{"conditioning": "none", "moe_every": 2, "grad_clip": 5.0}
Rows from block 5 of a small image flow-matching model, named by matrix and row number. Rows with one number within an expert belong to one neuron, the router's apart. Each number is 128 + 32 x the weight over its row's rms, rounded and kept within 0 to 255. All counts start at 0. Numbers have three digits each.
Before each expert's rows are labels from the 100 images, of 14976 (inputs lightly noised), where the router gives the expert most weight on average: "strongest on" is what is common among them. Only what is clearly more common there than usual is listed. The data: photos with spoken descriptions (Open Images, Localized Narratives). In brackets: how many of the 100.
# router: slot weights (model.blocks.5.mlp.router.weight, 4x384, trained with AdamW), inputs 0-76
# gate: expert gate (model.blocks.5.mlp.gate, 4x384x384), inputs 0-76
# up: expert up (model.blocks.5.mlp.up, 4x384x384), inputs 0-76
# down: expert down (model.blocks.5.mlp.down, 4x384x384, transposed), outputs 0-76

# expert 1
strongest on: text has "white" (29)
router.1:116131121132166156200148119133122189176125180134212162189133117171160157137126151152104144187158155166178120111152123140103143162111087140097128132145125070101108166139109156099117151161132171150176189085140159116142189125123119210
gate.0:147127112136178126189084169132113101147115169134096111079177100148075136099111200096058114176200079112134136134178111089200134146194133148112162150134115112074143125096118101093139170122156156099114135129152167114059118097131197136
up.0:155129122100102082124195139167119142145189084152154108119114156145091125128150083085117124106185119090120162104146122107114098071149179176129213177187156171194156189117192123137131108100051147111113124095151096123141104129166110144
down.0:115143136110102121074254142115140137123074185122165143078160119093169102116101133120118137169255092090089144119115125153148155141141107152173150110110096114217155162157129110136138123124173122183094099124114126135129214114107136104
gate.1:119177092143101072102115090150167145183132088120100100188190089154130149097137161139152153062179109074173158118188147140100141119114143180142144145108110138071112131159137103140083116067133101140131140144170102156179179119103136091
up.1:151159125121151116142111158188137105117094138087105142123060109128109134100136124062079120120143157180115058156124207154173083154195099088129133088095109145125125159137118146148133067160124127098121110111160137177135109141127149117
down.1:129119184075168112120111091118158116206139135166156072091102087093140144164140102114075148096144131109127129124140149129138189101151104145108113156188143144123191170167106178115153100101070123164102162154055189093161132107146102119
gate.2:123108127122141146074155129036105106069185150147085122179120103099102104136199150130172099117159158091187125127142177067143127105115164136163128105151089126134131134099118136088048134084075077185107185222098098160121142132085094144
up.2:109118133090214129167101091165059140082070116126111105162212109178081142096136109160118159103128118176153097109161148127111111167074059186083099126146117077079152138140094079203198072150136106116160123155135125083179131105075158182
down.2:127125097130176091117127135241155122139125130147146116124164145124208141192159140180059164181207118138155131143113088140117115137100136138162117241186101100088116163136168155135103153105142166139137160110115116107128133143126082136
gate.3:147137104098092083124140089083115209109074117180105124125027143138116135117177139091105118137091163112084127163175155114143111092110111151138079178142130147138121113182131168110150107148092139134125127095154087147151152129192086153
up.3:120121183084146205108109173207131088215167142137165114160145098096092105045117072098086084137126145132062105128104095094123107142137151126095138086098082117160143146064175081117138126162148097080157115187118138162100159144091089079
down.3:118136090153111148096131158131069088094097073150177142104119076148083169082123060214136139121136084109187136138138113102094115149160150161113146134155138092072129153179147092140161105090098145198145166135141118137200142185099113086
gate.4:120095079129136102123172130141168193117113158106036152132126148134121179125137148157154114101088114152146099176146159144109157120124066137180110120133122129078170169156207102139082105148154173110106145113114109095110151068099095116
up.4:098140135116124120145171094080128059130104107124190100107155118117205147124098048113097158146069069115145134090154094135118171147101127133118113028165107196129149104126127122163120136132163079176061139100129153153104110109196165132
down.4:141133149123111134076175164190097000114095093096108126122092162110130095116066175068117076139059118147117084085113162153138135168097165127076153109118133165219134099096118109199136159132047095144219169119128117140170144091125135111
gate.5:129082081095148109136093045110154146112134162107110129080122110048140144139152102096121164132054178099152138134175104150130160150123139146255141180123073105102133132150136104168169091100142126146132120160173115099134144114171143151
up.5:077114116154132121172102104118189159134135131141101085157133142130087183093135108108186115102119044149124110144197122120136138140068128137249099119143062163127130134124109190202185090114129182123182151106125108117124165082138117154
down.5:114133135157120152184077087214133178141148100113109152143111136171146124121020128058155113158127151125121118150013161161115139122109144152255108077069120118098117150123139158095122159121110151067123131154137145125106103122137118131
gate.6:145144200166092144137120119099134064067129099140121124112147105145134136091104167089121159110118111114130152142139140115122129163075078108163137134155075077136112058182153131153187096174171122077124154119149134162145109104160104151
up.6:152148081092159099147117139181114171152114164137147099089120165072112062163095127155123133168150117191122099071204112133141137118125175159093161110100159180161110137141122120119104113133111127165113086192133135109092135144120166120
down.6:136150187128115096144109135028128102126144084140139124112119142048072149112188128149134159073072130107077088144163139137138098161085087137114138146067116104084153159143136146140120133146092117135152115121099145149061148108139069148
gate.7:094104139091119055105099168120120102098129097113095085140072135106160114092233146105155176113088174089165134094138102158155140158120161109098152124176089209158142158164147116123122092185102171108111176104147146103163125110146086137
up.7:132114123070090163127120142171062146137116157161136121145117138112155134106068135116104135084154100147144129114095107129160166150132070086118132124152170180079129158151177181124147107079129107106141145117149155108105132152148125106
down.7:119120134118082131104123140064166156138124126162130163109079128051144097102142109163165155178122147163119106123143101124102089079097154128149072141193104133114134136118142128140107090150167159124138107123140115147066091084130122075
gate.8:106141143144161151166061119092119089086121093165144101102135132173079134139109144117159131117152123140071094141170073109115114159143123125094111097084169162156095135151110151163153104132183082145017154126091157100170079105084144152
up.8:158119132115107175177101084109087068106114120128174134116123078183111158132031159181128149166101138134103094137146079093135131144095154129143174138132188179165123133150097142110107138099187112124067110133127147154196084140140113200
down.8:123111084126142128123151126066141137124162152126100128127108101167207107130048092157156115120201102149125118105208119110097081106198109109113150069051099178132215127141134141129131092118127120076113103106140129141151127106087105150
gate.9:139213136115114088132173162188185233154129119167097133094112132052170110085180141144131118122060119106153146058143121143081148132096123080099152146135126099132106149127101145156142162157128147185150080124141193114137109095112137103
up.9:118164068142067104131087119086155175172133186132147143127106115087158092177133153103182124139025130064172094157164107125100141091132130157072101111165141101105097140071104067100112119132196169138141139128151181116157125087115097167
down.9:107122240149183137129060231140102212130124091169051132142093140062147133094118204131085116172027126128113109136094095179153074135083142100147099149125129071137081154143122115101123119119105131144147111125112167162093077119147089135
gate.10:100131170107134120169117156117150065094122158159173098091123158163089121133163141116133134099145152126158164155072156115107152171085164131107147107133106073184095110185142060158118150085142066113164148122119150130109156146130134167
up.10:079121131097116134134148119083118005123125142157134126164134130086095099104193115135128086118156107114138155137208145117135198151172163129076150135136140110179170149135138143105101110092143130132112133148137110146121093137137171155
down.10:131139121136143123118123037156142000145145174125129133152133132079220112096181140078068132147158166139121106135000113117104066146149187131096138148123131169145196117122137153136138113146135155055119149105127131108170139103132136129
gate.11:124188087153134133087175114135173158171117118069112077159151059183172156151112141164165093154135125071164156175120122114177169164087109135098181128137123137132132086144136164135109074094104086131136157107129150126130087133089146120
up.11:156145181111143138081104144099136140137113192136119112187107080139127121075115114108159058123144137090157151115122145113125085125098101117141138133057108145164104090144124149156036086103107062096130090120134098152153149142139114165
down.11:129132190107160152138207084119151134118080133135111112073110159085144144164130130186168063088142097181147122161082074075097144159141135168213052134196150096183170143090125108126075118168096115143108098086176151080170118152139088125
gate.12:138113076108104098096143205104112147172178184151113159156160113156140124144149112198084115074145048177183142130082133078072163140077096135103119113138125111139110156087139168134122100117106121088143124166129117136122119159168080173
up.12:104121101154142152146062139116163091100119159092121146092118114111165106195114137138139201139149084109098110109135146125141101128146115174098162127073203117162166099122139191108101115172111143090109091138110129134150120107146113129
down.12:094159110105123102091156112130117136141131139100109106168104095154048141162110117016160187187104072195156102126070131124099037172168105154097086045174173145145139084142121112114103113112150127112107093147106147139219131136126111113
gate.13:188117126128116100161116125076128064118162073170119126140250104061178127134217105155150196042092069078138118123122162179120206143056091131095160149111104130056124148097134161154156125133086108142177142080159110110093128114138129148
up.13:137211123128168121121138168100196184111188071138147083139123162129131174136085079096138071156098166121108160098135152155087155131152162181084105113102123073111138132084137144141096147095126077109145144186130159078150194161179135167
down.13:104115131113115137146106077166104120146161079117096165105169127129053159122128136185138135175149134135091114176187128143151108112059109149254137090177131069167102088154100111064124117152061111155168144128147112137077131114126170131
gate.14:105119179095148125099087122157135209119083164126176112123166137127100117156070139162146126105126087146171111135117098115152159110165101130164103144123121100086129123134141112123130137175091153119167140123121099122216150144135117132
up.14:137129188114174138120129092150134125146120148134169096155158117170101113121091185068186136064097139159156099113167154106152132126147128168120105102044066102145126108139134143113129129158086162141209164158102155116099140122119083131
down.14:128147131132176142154152052168159116143135143131075168147103108236174126148060124075135179188140058112112152144208137143142175127116120113077109083071131150113089105121131131157111130130127123171127122130121116099221142164127044140
gate.15:177101133144138099151108166137167116115145149122116141115112114088093099066099149116130132175158162098153116148127148109178109122106134138121123151126145100143186150109092159149100093126101131171036164128148107097117157075105116106
up.15:080185129110104154090147168099120155131155085168154160132147107086052129119107162189117098144166139167063089137124148167184146118130182126129093143150138174146142194149110140157152153159109080194165052173148112085074073158068149131
down.15:145159122106120124152137130147151211137093134115156118152122107173092152094056115179115144177223063125162088090144105149200085090129167100211115079158127126149178153121130093142151143132179115136112147153130139100078127115128138119
gate.16:123103137151087135114140130114110167165074149146172115164057138113095076153165156112129120140129108166108139080125101122175137150102107138052140185040138153094155093088142131151047079111138150129137112138098136137090115142111110118
up.16:115126183150129132096123140107108116155141115129138127078111144111146179129042173124128089080104130119137115118091134110132131122111136116141138120141101149108138174119128168051113158143146151184116174179052134093108131150154136152
down.16:165132131120108132125185127236091135134129114121092110155120203168205145161224122167133171088099047131115124138200120139138127097071167145071121195120110169108188115164115157171135071050106101172147126143103132092123187124140195104
gate.17:171081078115088148178134141197115145158125111059089143120125125152113124102119154109150070083172189052110161140100142103136160149109148112085112183119185161151137123081120084128118100069126150166147209103121113122099095164068083146
up.17:150191071164138183124134105112163132126146138164140078112149153144119079156099076166093125133096072135138065102160148125147054124108131106094158123104153113115151149135115151104109127190165137052124165145104113124020106164085086149
down.17:139125115152129108128108164162112008143126148132098126128091111098105128149125092167113185075000071151105132129140114113162140092131112133196189078190143150114170155142150145110127134122093128133054127144128137139142100106120116129

# expert 3
strongest on: text has "holding" (35); text has "guitar" (34); text has "playing" (33); text has "man" (32)
router.3:150152141146109110076111171128132118094090079112080120158104120141098093147067088111124185059089064124126139153190121103135082075141152120110118160092115136150143051138140123126109100122110106088118096149121111147046076125159131085
gate.0:099131111102104185111116086123139160157141156128101091129163116117153129079161173108072119095120090118169126121111120092132129136069084153091099070178104163123163119173133150139154158163143125140199092116118080171043149136152119138
up.0:125116139094139136145150067126087180063133182096143134093124121118073106151074185123101087056079080085111191142126154114133152112123095164155102142152136180091081114139153141129125125112125110151089103191128153129092089134153130125
down.0:112138102118136106154155035162122130121119129111165144087163213149148118090083098112105139084103181162078118117182133163146042151067143120083096172104121136122121119127098096136129143104167093168147155136135103124134122126145175120
gate.1:068157126103069132109145156137075100141091177143076130143092141133125112135069078219139103131150097149129093144176164107230138134089121084115125108139122175113095134122170087165109130196051093112123130097116144115074162125137121086
up.1:091094170085112142122140138099087121115167165146104124100161116098103102112062109086062095128080150166142146101068110108080116153085103121147124174114131113067074097073146082096171174082099070142108147113128135068130119095173113119
down.1:162118117118158139144133138102107136150136132138092146124113171083148127097174015033138126178111097118112077149116098084118057173087087113157172140128086144074133140110149124075119156137124151147161174172139122126147112132120109154
gate.2:127142069148160124125158118126133119082110111081159126093145119151020098069125148138111129138104130107110152081099164142135096153108130161133083164111132143181165106110132141077100117101087061124139082102088125125085150097142104135
up.2:140120116111117108154125101134152167148167121137160124157103155132121121116138127132122123120192182117135094112087112153185162126088126110182095132087133108156067108171073137129160133099076124146142123148074181148095152110089135103
down.2:103130202112112154121114102113104117101123119085163148156124092074159113081226115079128153155058155176176147115089130123155147105058122176115071155132143150094146075102113130135111141146136109140159160121111122133175137138085114156
gate.3:106201106114128096142093200148150098163127161167187103149087180202175144194084152114118127153140136131163122130139067119166191089154104147057154149135068172138182109121070166120125072140146091192152089129187135124117113083129166133
up.3:102132162109115127177173124197141104101169146106059149137078156131108123134177146218097173092109121144114102178142127139154134081143108120081113078089130149121152092127097095080148120147107167120187106132170115137144098136109063119
down.3:155143109086142115117156118111123000126112130083153140111121114132165101014163072201148112125155176128137164131133133091089103136158161176059094187163091098102176141113136164162160122130141127206069127135131155097081140114145180105
gate.4:161132122081126155090094141132158151156142080125156105071136109100118108124111144115129167112088154073092164144085134146152174142088118141100136153107131139149152103076118144106175121115148097127226140159160123058140153148160092132
up.4:165140109194116147125161149129157115107153112105172218092148148127105174154173128105135130137126103159130165148184153122127103161193082117126110170085149152131134114140136122106130100077124156228073088116137144129109145119086136131
down.4:080153096137129149129098120116116090129134154107119116104145101090089154069134093088075115144161142139179135112087161133065232150182114123116091139098132170183102157099118131095087106111118113113142146135085135167164145134186176115
gate.5:114146140151109108134113166109139092110112147104101119104184166041065133106092116158074164184180048103096150098102099131107147151075089106079133143139175149142092167097199136174164117100062126136162084181157133105155178115138175105
up.5:077108147147117103147180081163088158177102119073095127143138149133079137088081143133082221126139139139122094091123130054110125073091119102164113115138089183180091082080117163166201071139064170143205106136148124126106168097132135117
down.5:084143143118127167169124103143150143130165119115107109137180124065155156120088127125111057095177146075084163119119162148114194111153031153126124099116119127072087173124113135114149114111189106200067134155121088105139178103124133136
gate.6:112117171155095127080145067170157106135180110105158140132109093130080150120157164112183104107139159126184179124130057116112130222124215136089179136119169154127119132178114071103135081091134154121118108103066122117081194139102195106
up.6:113175119083124157146191132130121117140115198137117094131136116221136142110136138112123201140126076138122122119124133066139123141103117172110141087125123083165202122137126170148102154121136107160119121103151147182139163131119079156
down.6:097139175124141138119132131138097163147150091169058095166143211081082122107152207119093119068165103117140084129138084146129099156086113157140119145190136173137119098135168114121112148134141121125095155062148130125154118137128177117
gate.7:153096162109099142093133107172079109095165138140160200114138124135096126143130126094118117089078159179203122139102111081188142106127182123092191150077180145173097125116105126125162140131105157171106152080159147143164130072116131153
up.7:156119126072121085111166149090073140141120109128080158151156084103106186131141106098117119103176109128106115086083131097142125121178131119125171155128132141116155174149171175113145146116141135121115159144172078110108121159096124134
down.7:107112128120128164122186162116128137118073110103108142115156125146162149126119114129120146147180146131123159128117157092123051117123116029138079205160115130104128122152100069098117114108146102172122095134128155136127095121110181106
gate.8:092129196146103133137174137123121095128132106097036132075133094168236111173159125108145098120125037164164141135146072117149132143089130119133100125158090131120125138157151094132129120117098093147129169154100113118185119134165126139
up.8:107116047113156122097101136145159159141155149173124145136118150162032127069109122043103148131077205107103111105096152100119162092157125163136171124106123130130164114073107124117128155127077140177098074098134159109160138107104099114
down.8:112137107125147129140143043207158076132156132127167157139139125019123128110144133190089165097156225134141102128183114154133128129028122128219121154107128187157110088136119123126147092117064111220125106123143135126181130124151103142
gate.9:185102149101132049133150197154097099061121097200148115166180139101115125123109122151138175193116106172158122181092168107180130161123182112130117094147181148134171101120104113128136132117169103175140161100178117128092103175123131126
up.9:108142074103152148114153094106166085059144072159141104145121153127126110162132179063180100156153161097102126166129119030126163131076113155031145141101129129072112129142068110072130157100174102161089118148100185127155059084106112137
down.9:101181116072048159133169127100109050145131182161131095088179150162162121072118177170083107138120086141170152129123090143123134123074099121119149097161185176160129140133092141163173084108196174197107182161170187127169108121112127107
gate.10:138121163097130136146032139095165151085094108094119150146116153143160132152207182204109167126077100101108172094103157109110106147135104114092107080129131092118072149077134053108148144137095159183133130093138149082255116144103123145
up.10:117108115161040166151198129112125147092092089124100141143099124104081092084109132111079130096169186132123140132120175118148141119145130105204134079139106091081138062141126128139164135120127140180234104151075147094125085119142116138
down.10:138107148154120124142134124144093104158126127142089146095130124049212125072032161109155170077097094116101128110120139164153112102189160110172070220115142190178172168112126093115147157155122137156130098144117115092142113100113182121
gate.11:181192140183174182188162095125131104091147121156117131105153118091160097126169180117119072135149093120180139087147160130126149106119086156128081152134112052061108109158147085098110183150077132107157091130120152077120113118138134133
up.11:217109148140164174147133148150126126099163082119131132075143136075155159082119147102137107092117097051207171104088088107153127097103128140115111137108136153047131134128098156108112157150118114120134104137161165094137125120180132174
down.11:111075126119149120175170138136129147068144159101239175148122086149124090189213059145162151156172138104160151095208113126126198128145100162123156147137110068141160176124148164123090113183142122103152139144139091137173180114156107141
gate.12:137180095189106106161132173094178109157077149117170085122123124143147093124150130102169078128160120123110105134146089135154107153123115149128115175143092143197148177101107105158058134143111103139107053146179096180188208083157103111
up.12:117137144122155173096194171102035122129130156107079151074077077118141058104150067151102142140148081119079058113145144127101122183144134121173124158090087093105191111189135185092109101162129128136159130102166144113121160164113150175
down.12:147153093191111115160135084107109186130183118103089110186035069169081182135195132107181144099088168164151100163137080130151101089135026140117148113101091152082144136151106136171145155143107126174146101163118116111131146148160078059
gate.13:100101170123094113140104107100112151140129142145103141091089146117120138156150169081128132114072184091133120144167140094162198128066118114116116158116143076130148114130158128146125164105129101153231139147177136133070097109103113168
up.13:151142093137165144093151141146168121102140130118124128171176139100136153119109085185106131150107060150123129097120154154118093150110140137153119147177124151140150079161091140112163091160133171045049108117134155133162154125132105104
down.13:132138104137121119156146153109159112130122153117100140130147135097004126148214176115135054137093175114132133136133129126118132117165114112079058118106141100080179115128139137147148153119088135199019149113119139122192086119155143141
gate.14:123135151111120163095163113111100110149142158080138158078062107164182134154112167129191166128076136119175106122188135128127137128082119119110066104128158113091095098134234182124105096123142082124101157155148130065116109141148128126
up.14:126170160061111175099089150140104131105120142174197102127197143127141118193073141139133133186080076113081137144173123114103169094124155173045086096085158085124167124138164145184167134159111136156111131149126109146122140162185125147
down.14:160101061106209121102104153160138122091126173103071121177116153127149125101194106084036151153116084154139177135161160115108105071139129084103200142088110214068203099164145068156154130118108156090127137159144086150152102123099203136
gate.15:096147163190177070077150124075130185104124119102142101130103093120094105163171139178111112122146180143074078113156126087105191072113165115144146084106150092134140109147116138104101135069095217147181142150102161177132087180072085146
up.15:129167105090113140091131136152183147083162118098156108111135125082137095149090070129108068065157060104124149156177162124145118153097138159073079127159132125158158112109166143132120050058124102146173079109131117132153200111142096119
down.15:081145180143169097087155115129142148135128073129211185145122178107124140130180101132143097122142088133140133097139124156192156078155173142164107127164160074122186110112119153097123123181087094132125177119070089093121129122154117139
gate.16:087167152177086090104143140135192163139146122138208068133097142158070123121186151153104154119245085113193158111181145158134140090181092138171139181143074087131140087144123126102119184173129094110030094124124133136077090125075132147
up.16:135122095056139142188130088116069176169117107113118206164195127143119152103089115160112106133031153107096099128164123142161102146184110089111131078144100157095132135114125138150110057120156101156157153097146175094204137144091147087
down.16:144108115146121128118097121086164093127169105145084084079161153150099142156095153169155086167034039147102138133075127133108204107115138142093188093116099091104136127134150131124138091140164134114086133146125128131160130123114100162
gate.17:094157141121100050093091125131126239120073142095120122149128150147072111129152139174134157119171089122107138118153064121102106073137152158159146117069116176149126138091115128135121115107076136141171083114066148140121075118174091154
up.17:179151125172132104174097123093172150171147130080124164090126086187059143068138149186133145151090185169107115079082136170081114148193126167164085152139139132131112116160184167135158155129060162067187145112136158147150122128097167132
down.17:093133125094134118120041159146126177120142141113086166150177099170162152153179154150121154137232109070081106108103138083112136139123138123127081065155135091139148097114151088119109121157159100174066124134140126102173109093120106135

# expert 0
strongest on: text has "text" (26)
router.0:125117119112175137191139085151125114161127188121182154137100111114168155181166173126128164151143183129149102123137140151107206190124119153189131143142109078128123155132100159094131185158131169148105187094133146126150190104126147211
gate.0:147087120148166135144141189103091142114125080135171154189192174103126117097138144143131117141102093117124176094121153117098102126114106111163115155127103117133120185123124071124167104093109129134160132094141111069164090109131094128
up.0:165117104146110097213110167119086115145137137109096097110178079139115120132145102156133100070159146073104119150068134074158115163151089122102129117080221133133164183108103112148071131101121143154124139093105199154130221130124123136
down.0:115154162169109155162196191121128167131191166101099117170087160143217120145177095099118160135111170169136163105120165173117108134207153158150102167083176060137127097129133148174122121178167095140094106146120152147115182148157112140
gate.1:142098076159099179122146121152167043075149085164172119145189082181130122147139057192064188129047130132151099131113169121174125162108216099136150147124100105105162123112154107091078133171091194122098091104150155137148109130099119082
up.1:110173167126210122056117172181119109119137131193117103124100136127133183187067085104068207177166081152141151049198132126150152133144169091121133140126174111068134135056145113117166080197141112130147128134110107151120124169123087078
down.1:121122199134132131152147101086193054113140143114121141134138164164181155139120115156136118112024137129157112087085094184153158169142151123101151080103129145084130127129140171103127155106148115103088147155169119080145152067116083133
gate.2:117112150117152134143120158088120164140081127118080119140112151209117145169184101159063207099060140119067123143141173118106178209075158109086161070180108163120104185087181168110119109165181147159143115136113135101100135094076143113
up.2:110161111144157163144136128097119124191125114105208111122128141049094115148069211078048152133097087129159119141113151131057103100140150129174136151066158106169135072071125167073127093084090130137073148139118079118114124146111196113
down.2:108130099146128139133185069116127112148102136112026129106119185041194112194049140120146145077122151104138125130147133111110093097166128132090117155112130099126157127122136146164130065096217090162212078117155109146094114144181107109
gate.3:115127108141158043125087067181100108101166103127092141127087175157106187120098158111157089093088211073165192117170141147126104167117114121161115118190126128134113166113135131175091136101087169081089092128111151106129161154118125096
up.3:072200120097108128172146061045165154185090138168226147198120057137078122032177097111119152100117164116111152119111118145104155124117118112180143138131145153117152112107133078162130063137079201158157064110140173065181111102137094105
down.3:122170084123169121099148024191097104153101061132122140104158086150209126154145171120144108132081123152118100097059189148074149104145126178098184151058175149130093129129125125080130123131184126086079160169115113133122154123139108154
gate.4:135121112142159112107129172186109125127120169048132084146128106184101133125128091197155149117173083129139101110133102145111086106139041144110118105176052116144227135095122157095188082183188077132075175171145121119115119085118131116
up.4:154186146111108103053147147150142146169153095109137120128081167096065101129142077092093119178161137187153226135064134083136168095162111120192120130098145128174126158071113123110061184101147158166182103101092093124191170095178177133
down.4:103178202127176129121146072057130086098113135094099117123136114201023144176100083191116156145150093142136133155083147103147081117097159106065128154099168136106194113104125120103108111134105117110137150160082145136205149149171160143
gate.5:170112143116093135147163123107186164167120106139158167177113153087121094108091118155147126121146119155142147129119153126094114094160094140136090119127128127103163137141122199132064124121162141154027146077027111109149100141145093071
up.5:165134159098122127116058141109107140143126113115127132095154082103121143153159167178110103106113123114138153088111117148129133128151127158039142103120150090161091102136152135115141155125120148204000164110132144142106085150131118153
down.5:114149093105101125123159221080127036127134139124126108132113115042177114124092159195106111088110145136118125113141120144150116125124081114000132040096122134115110125129122117128109163120118117082255124154110143144108116138141158156
gate.6:153165163115145108161148116092148062120082084163098159052131105106135123137150191206139111149158124157151129135101102134119138148140109111072121101193129037137134115167119083168178138155206115082142170164182161148142103140145159123
up.6:149092147148133094145151047102146100123201156055159119170145116152187134127113111119082174165150082058138161093150117161118099137068083117166154097075096130057151109105105164141099127120086141183145111149147081118134112125132180118
down.6:156128084104134113117122123103117064124135122172073140113143047066152139159124136169145112130117173158129147121108084126096159115141142124127130085068141144121142139125102154149091049161129121185141097158097155127180108154126131123
gate.7:092127142152140106160179099137190143177096125074077117103175117110129139075143142098166119089103204135101153121089091123113137112140113113148119141123161143130193138167149089142091113117179116144136133110167118183196129134108136145
up.7:105160100128124136150153086117119206177158130137068134124166147124137153131135174146117113169121113189131143137106162075128132204129154128187111123086126150153111125148149092137187076122130122193120077086117129174095150118138111113
down.7:136120107125131141119173138153093194157136103135180121143147116105070118192093137113122110096146204095093120157104093157154118110131115161255123141128133058114058168104104158120164145132140121043134118142153133128149127159129064129
gate.8:138184119124120179113127164161087116124142126112143159163162098111129140142158158133107151123100159124125045129140121127165162082077123142118143183140173161085122072170169130169128129167147120129110118133124174139125117101147191098
up.8:158109171224118076097115136084176142067126128128181154055142158114140055140118099157123109233171123105126143142074113132127106129138125132117105056158184142166156158102169138097116129154141110107149169092164123151103149127107115116
down.8:098116111149122113108145115000115161121123127125189126152128103153131109137186147081156077169177140141140112110106144095130134122091114120189119113129109095178115111182131117129136165142068155124132123093130151139108174111130131099
gate.9:113102120138078127145156145103128142140186148188148145138100072106130114120147074148115190171154134120134200190165122044133136079105137160197149144173162136095171114150116133108087095164073105130136127170141134105164177177094153114
up.9:133035125156121125116123181120137133136148129131140113193108112147145125122175107190127127145160161172155155063088122136106018117116101102109134141117123131124160101107135096135102131145142101112132203086132109148144206151102076180
down.9:080080089141121110110161049158164032143164144127135140134131197063142109143084158136208163142098118132152145145208162140160184109195182098151108048202169110125094137124100135123114164122125129124156154131130137136171125134092057127
gate.10:103136108057170095174076134089073082099139124150173175075136104090117142099127084112098170163137164111125161077126175133094149120154132169136166119189086103129123177099140114086035113147137060172115106148142194129111107109144128161
up.10:186104055137109230123147069062149145061111113134130118135124120111116186111122176144121100101173083158117172172135118172123116110102182108197088140116150125144115105149099167091158108130146153087207136168132115093125171125116136116
down.10:121114193107118148102130138123155167102145104168140139145116135151146111099136124126153095189141132102141131093126162098121135146192081135144098134128108019096130125104105161124125109120160116088151123147121132089167163102135111133
gate.11:133121124130159107127167197185109162124137111152073139099135127021128113104130117177130112156079092150126124133162149085122124152129138095140165201143114139134148109122172110101116101150053137132124112099134117108041108128118093152
up.11:104155111145093179097150169104087126103162157135199161113139110136214149116191152185178121084175205141170140126079112137138130138143149180197146098075155080105135151112085109124160149103145134081129103112073166075124100156185110130
down.11:116151137139143106162133184037159115121135155134141108149110173107128116166137109255106177075163107132137112126157149093148099141148113148075124246104113167122087128132136124091134100132188134125207156107127133120175162157119143124
gate.12:134091218126111121126070180111158017107160154125050116098094119143186077153115148099154093125164090136176138142203074154126103128098092130080148174134160125124208176167156046141148097069130135164099142074148162093135186094162123137
up.12:172199147114160152165106091077111195133114157139145119106145141120119126100114145151103102133166183112122178120078189112111204135148102161183124092138116173173068143126101165139139154139139120133117103137137144108188077094111115130
down.12:146170132165124127107087168093120000138098120124174136112128111095025123190127125240114162136123199118152122142115128117121161134135133125117159113181119097090159164139134155114119126109125116242117162137127116122085136148142168115
gate.13:117159187109132100062174182110161202112077123133128071152193120131126173167160045143115074121111128164133146156171078178137160159188090151147105142136138112155076086116184105145135156075065142135207151126110144123089115109147124151
up.13:130117125168130143155123056124144111154175117113132106046148074126101164082058149101120155132113199118109113142082161136124160131141228159191051147112163162167151071124173137179145119134071164121178110145165134121104170128107111121
down.13:114163103168084114110148059209147150132156116138223119111149149075099146141134085140183037114196090167133119107142124138150136168182170206080143147128132119148138150144075160150094128040135143144097147153133121154137164176130086174
gate.14:147112073119134125116127159128127144145126139133126149126122098112084120131108137196092129174045181139069147095120143132126103111166120163082134140145147120120070119132150097088119136115242160173041126068141141102197124099121129097
up.14:139152146124137133125149056025115141079111113127085139122088144159226142119148125138143147074222131108184076154164083104113154138123102114118140120115123111100131120131077150144158124129108105101150128151146129130153137145164117092
down.14:139132209115131139107077097175134152118145126122089149133129081196060147077154130101129118200188128130111111132058134110141086126179111137040150226181127098133124116123115098127107117138021132111097120121124111088080122121146158101
gate.15:207149131194130095039090097133216107128150098161167143088176137098094196111116170147171156122115107139163076138114149070120087097126150172126097136116157168123159168147155159099147109142106096191140094126144118142170029091155115118
up.15:160121109092156106134144134091080123143107145078096103068124188147141031172133125174149159109105124085170126138105144110173094116097143132131134144142153145146127092126117143112114090151130171133118149158157119115136136152117108136
down.15:133133132096131119120138121195112160134097125102146153123100119096195104132094128174114134114145144093149156127150122104138130142166176171060098098070130125104075153131159156060100153119142101051127176174149114107054197182109091157
gate.16:074143161097130149144139115091084157179142154131097149120101135106051094141055116101040089109149168088128111145114129135121149114152179106122138100149120122109145166171072169111122132110143134155118069097148133142114078135128072173
up.16:143128124126175198157130145134138103118151132168158084117103133084073091122126146170123188153178105083152155096185173123162133105115113148155061140072185100159052128107124081126168135127096125104088109128097161173173141072115151135
down.16:101120120126129118134142112138098146125143194142077138178222076155099134125148112088181027186129079137141112104079152111142121148200152146130135044118105074172188126129144127100143112096114139153165121091188106078155119087071176078
gate.17:139167102170149106089157086066107184125117115103086117117093133106138110165106093120144108140183124111148136141117149125113066177174156088083146094073174182123060140111106132097143098069106165215160159104144142089142118131081162144
up.17:142130179162103147144128188172114050085168111174118145181215147160090108071148124165062151161093130144110151170103127114184160154063121126111125178152120130141118130116084131179117126119131105038107060097151100134161097137169074105
down.17:120153105152172137097097191144143159100120145139084134157140128147071132114187136161121102100064134089146119103163137161120158119151150103168099170141118160050141140130149158178138126177157108207093168092124162123139137125135069104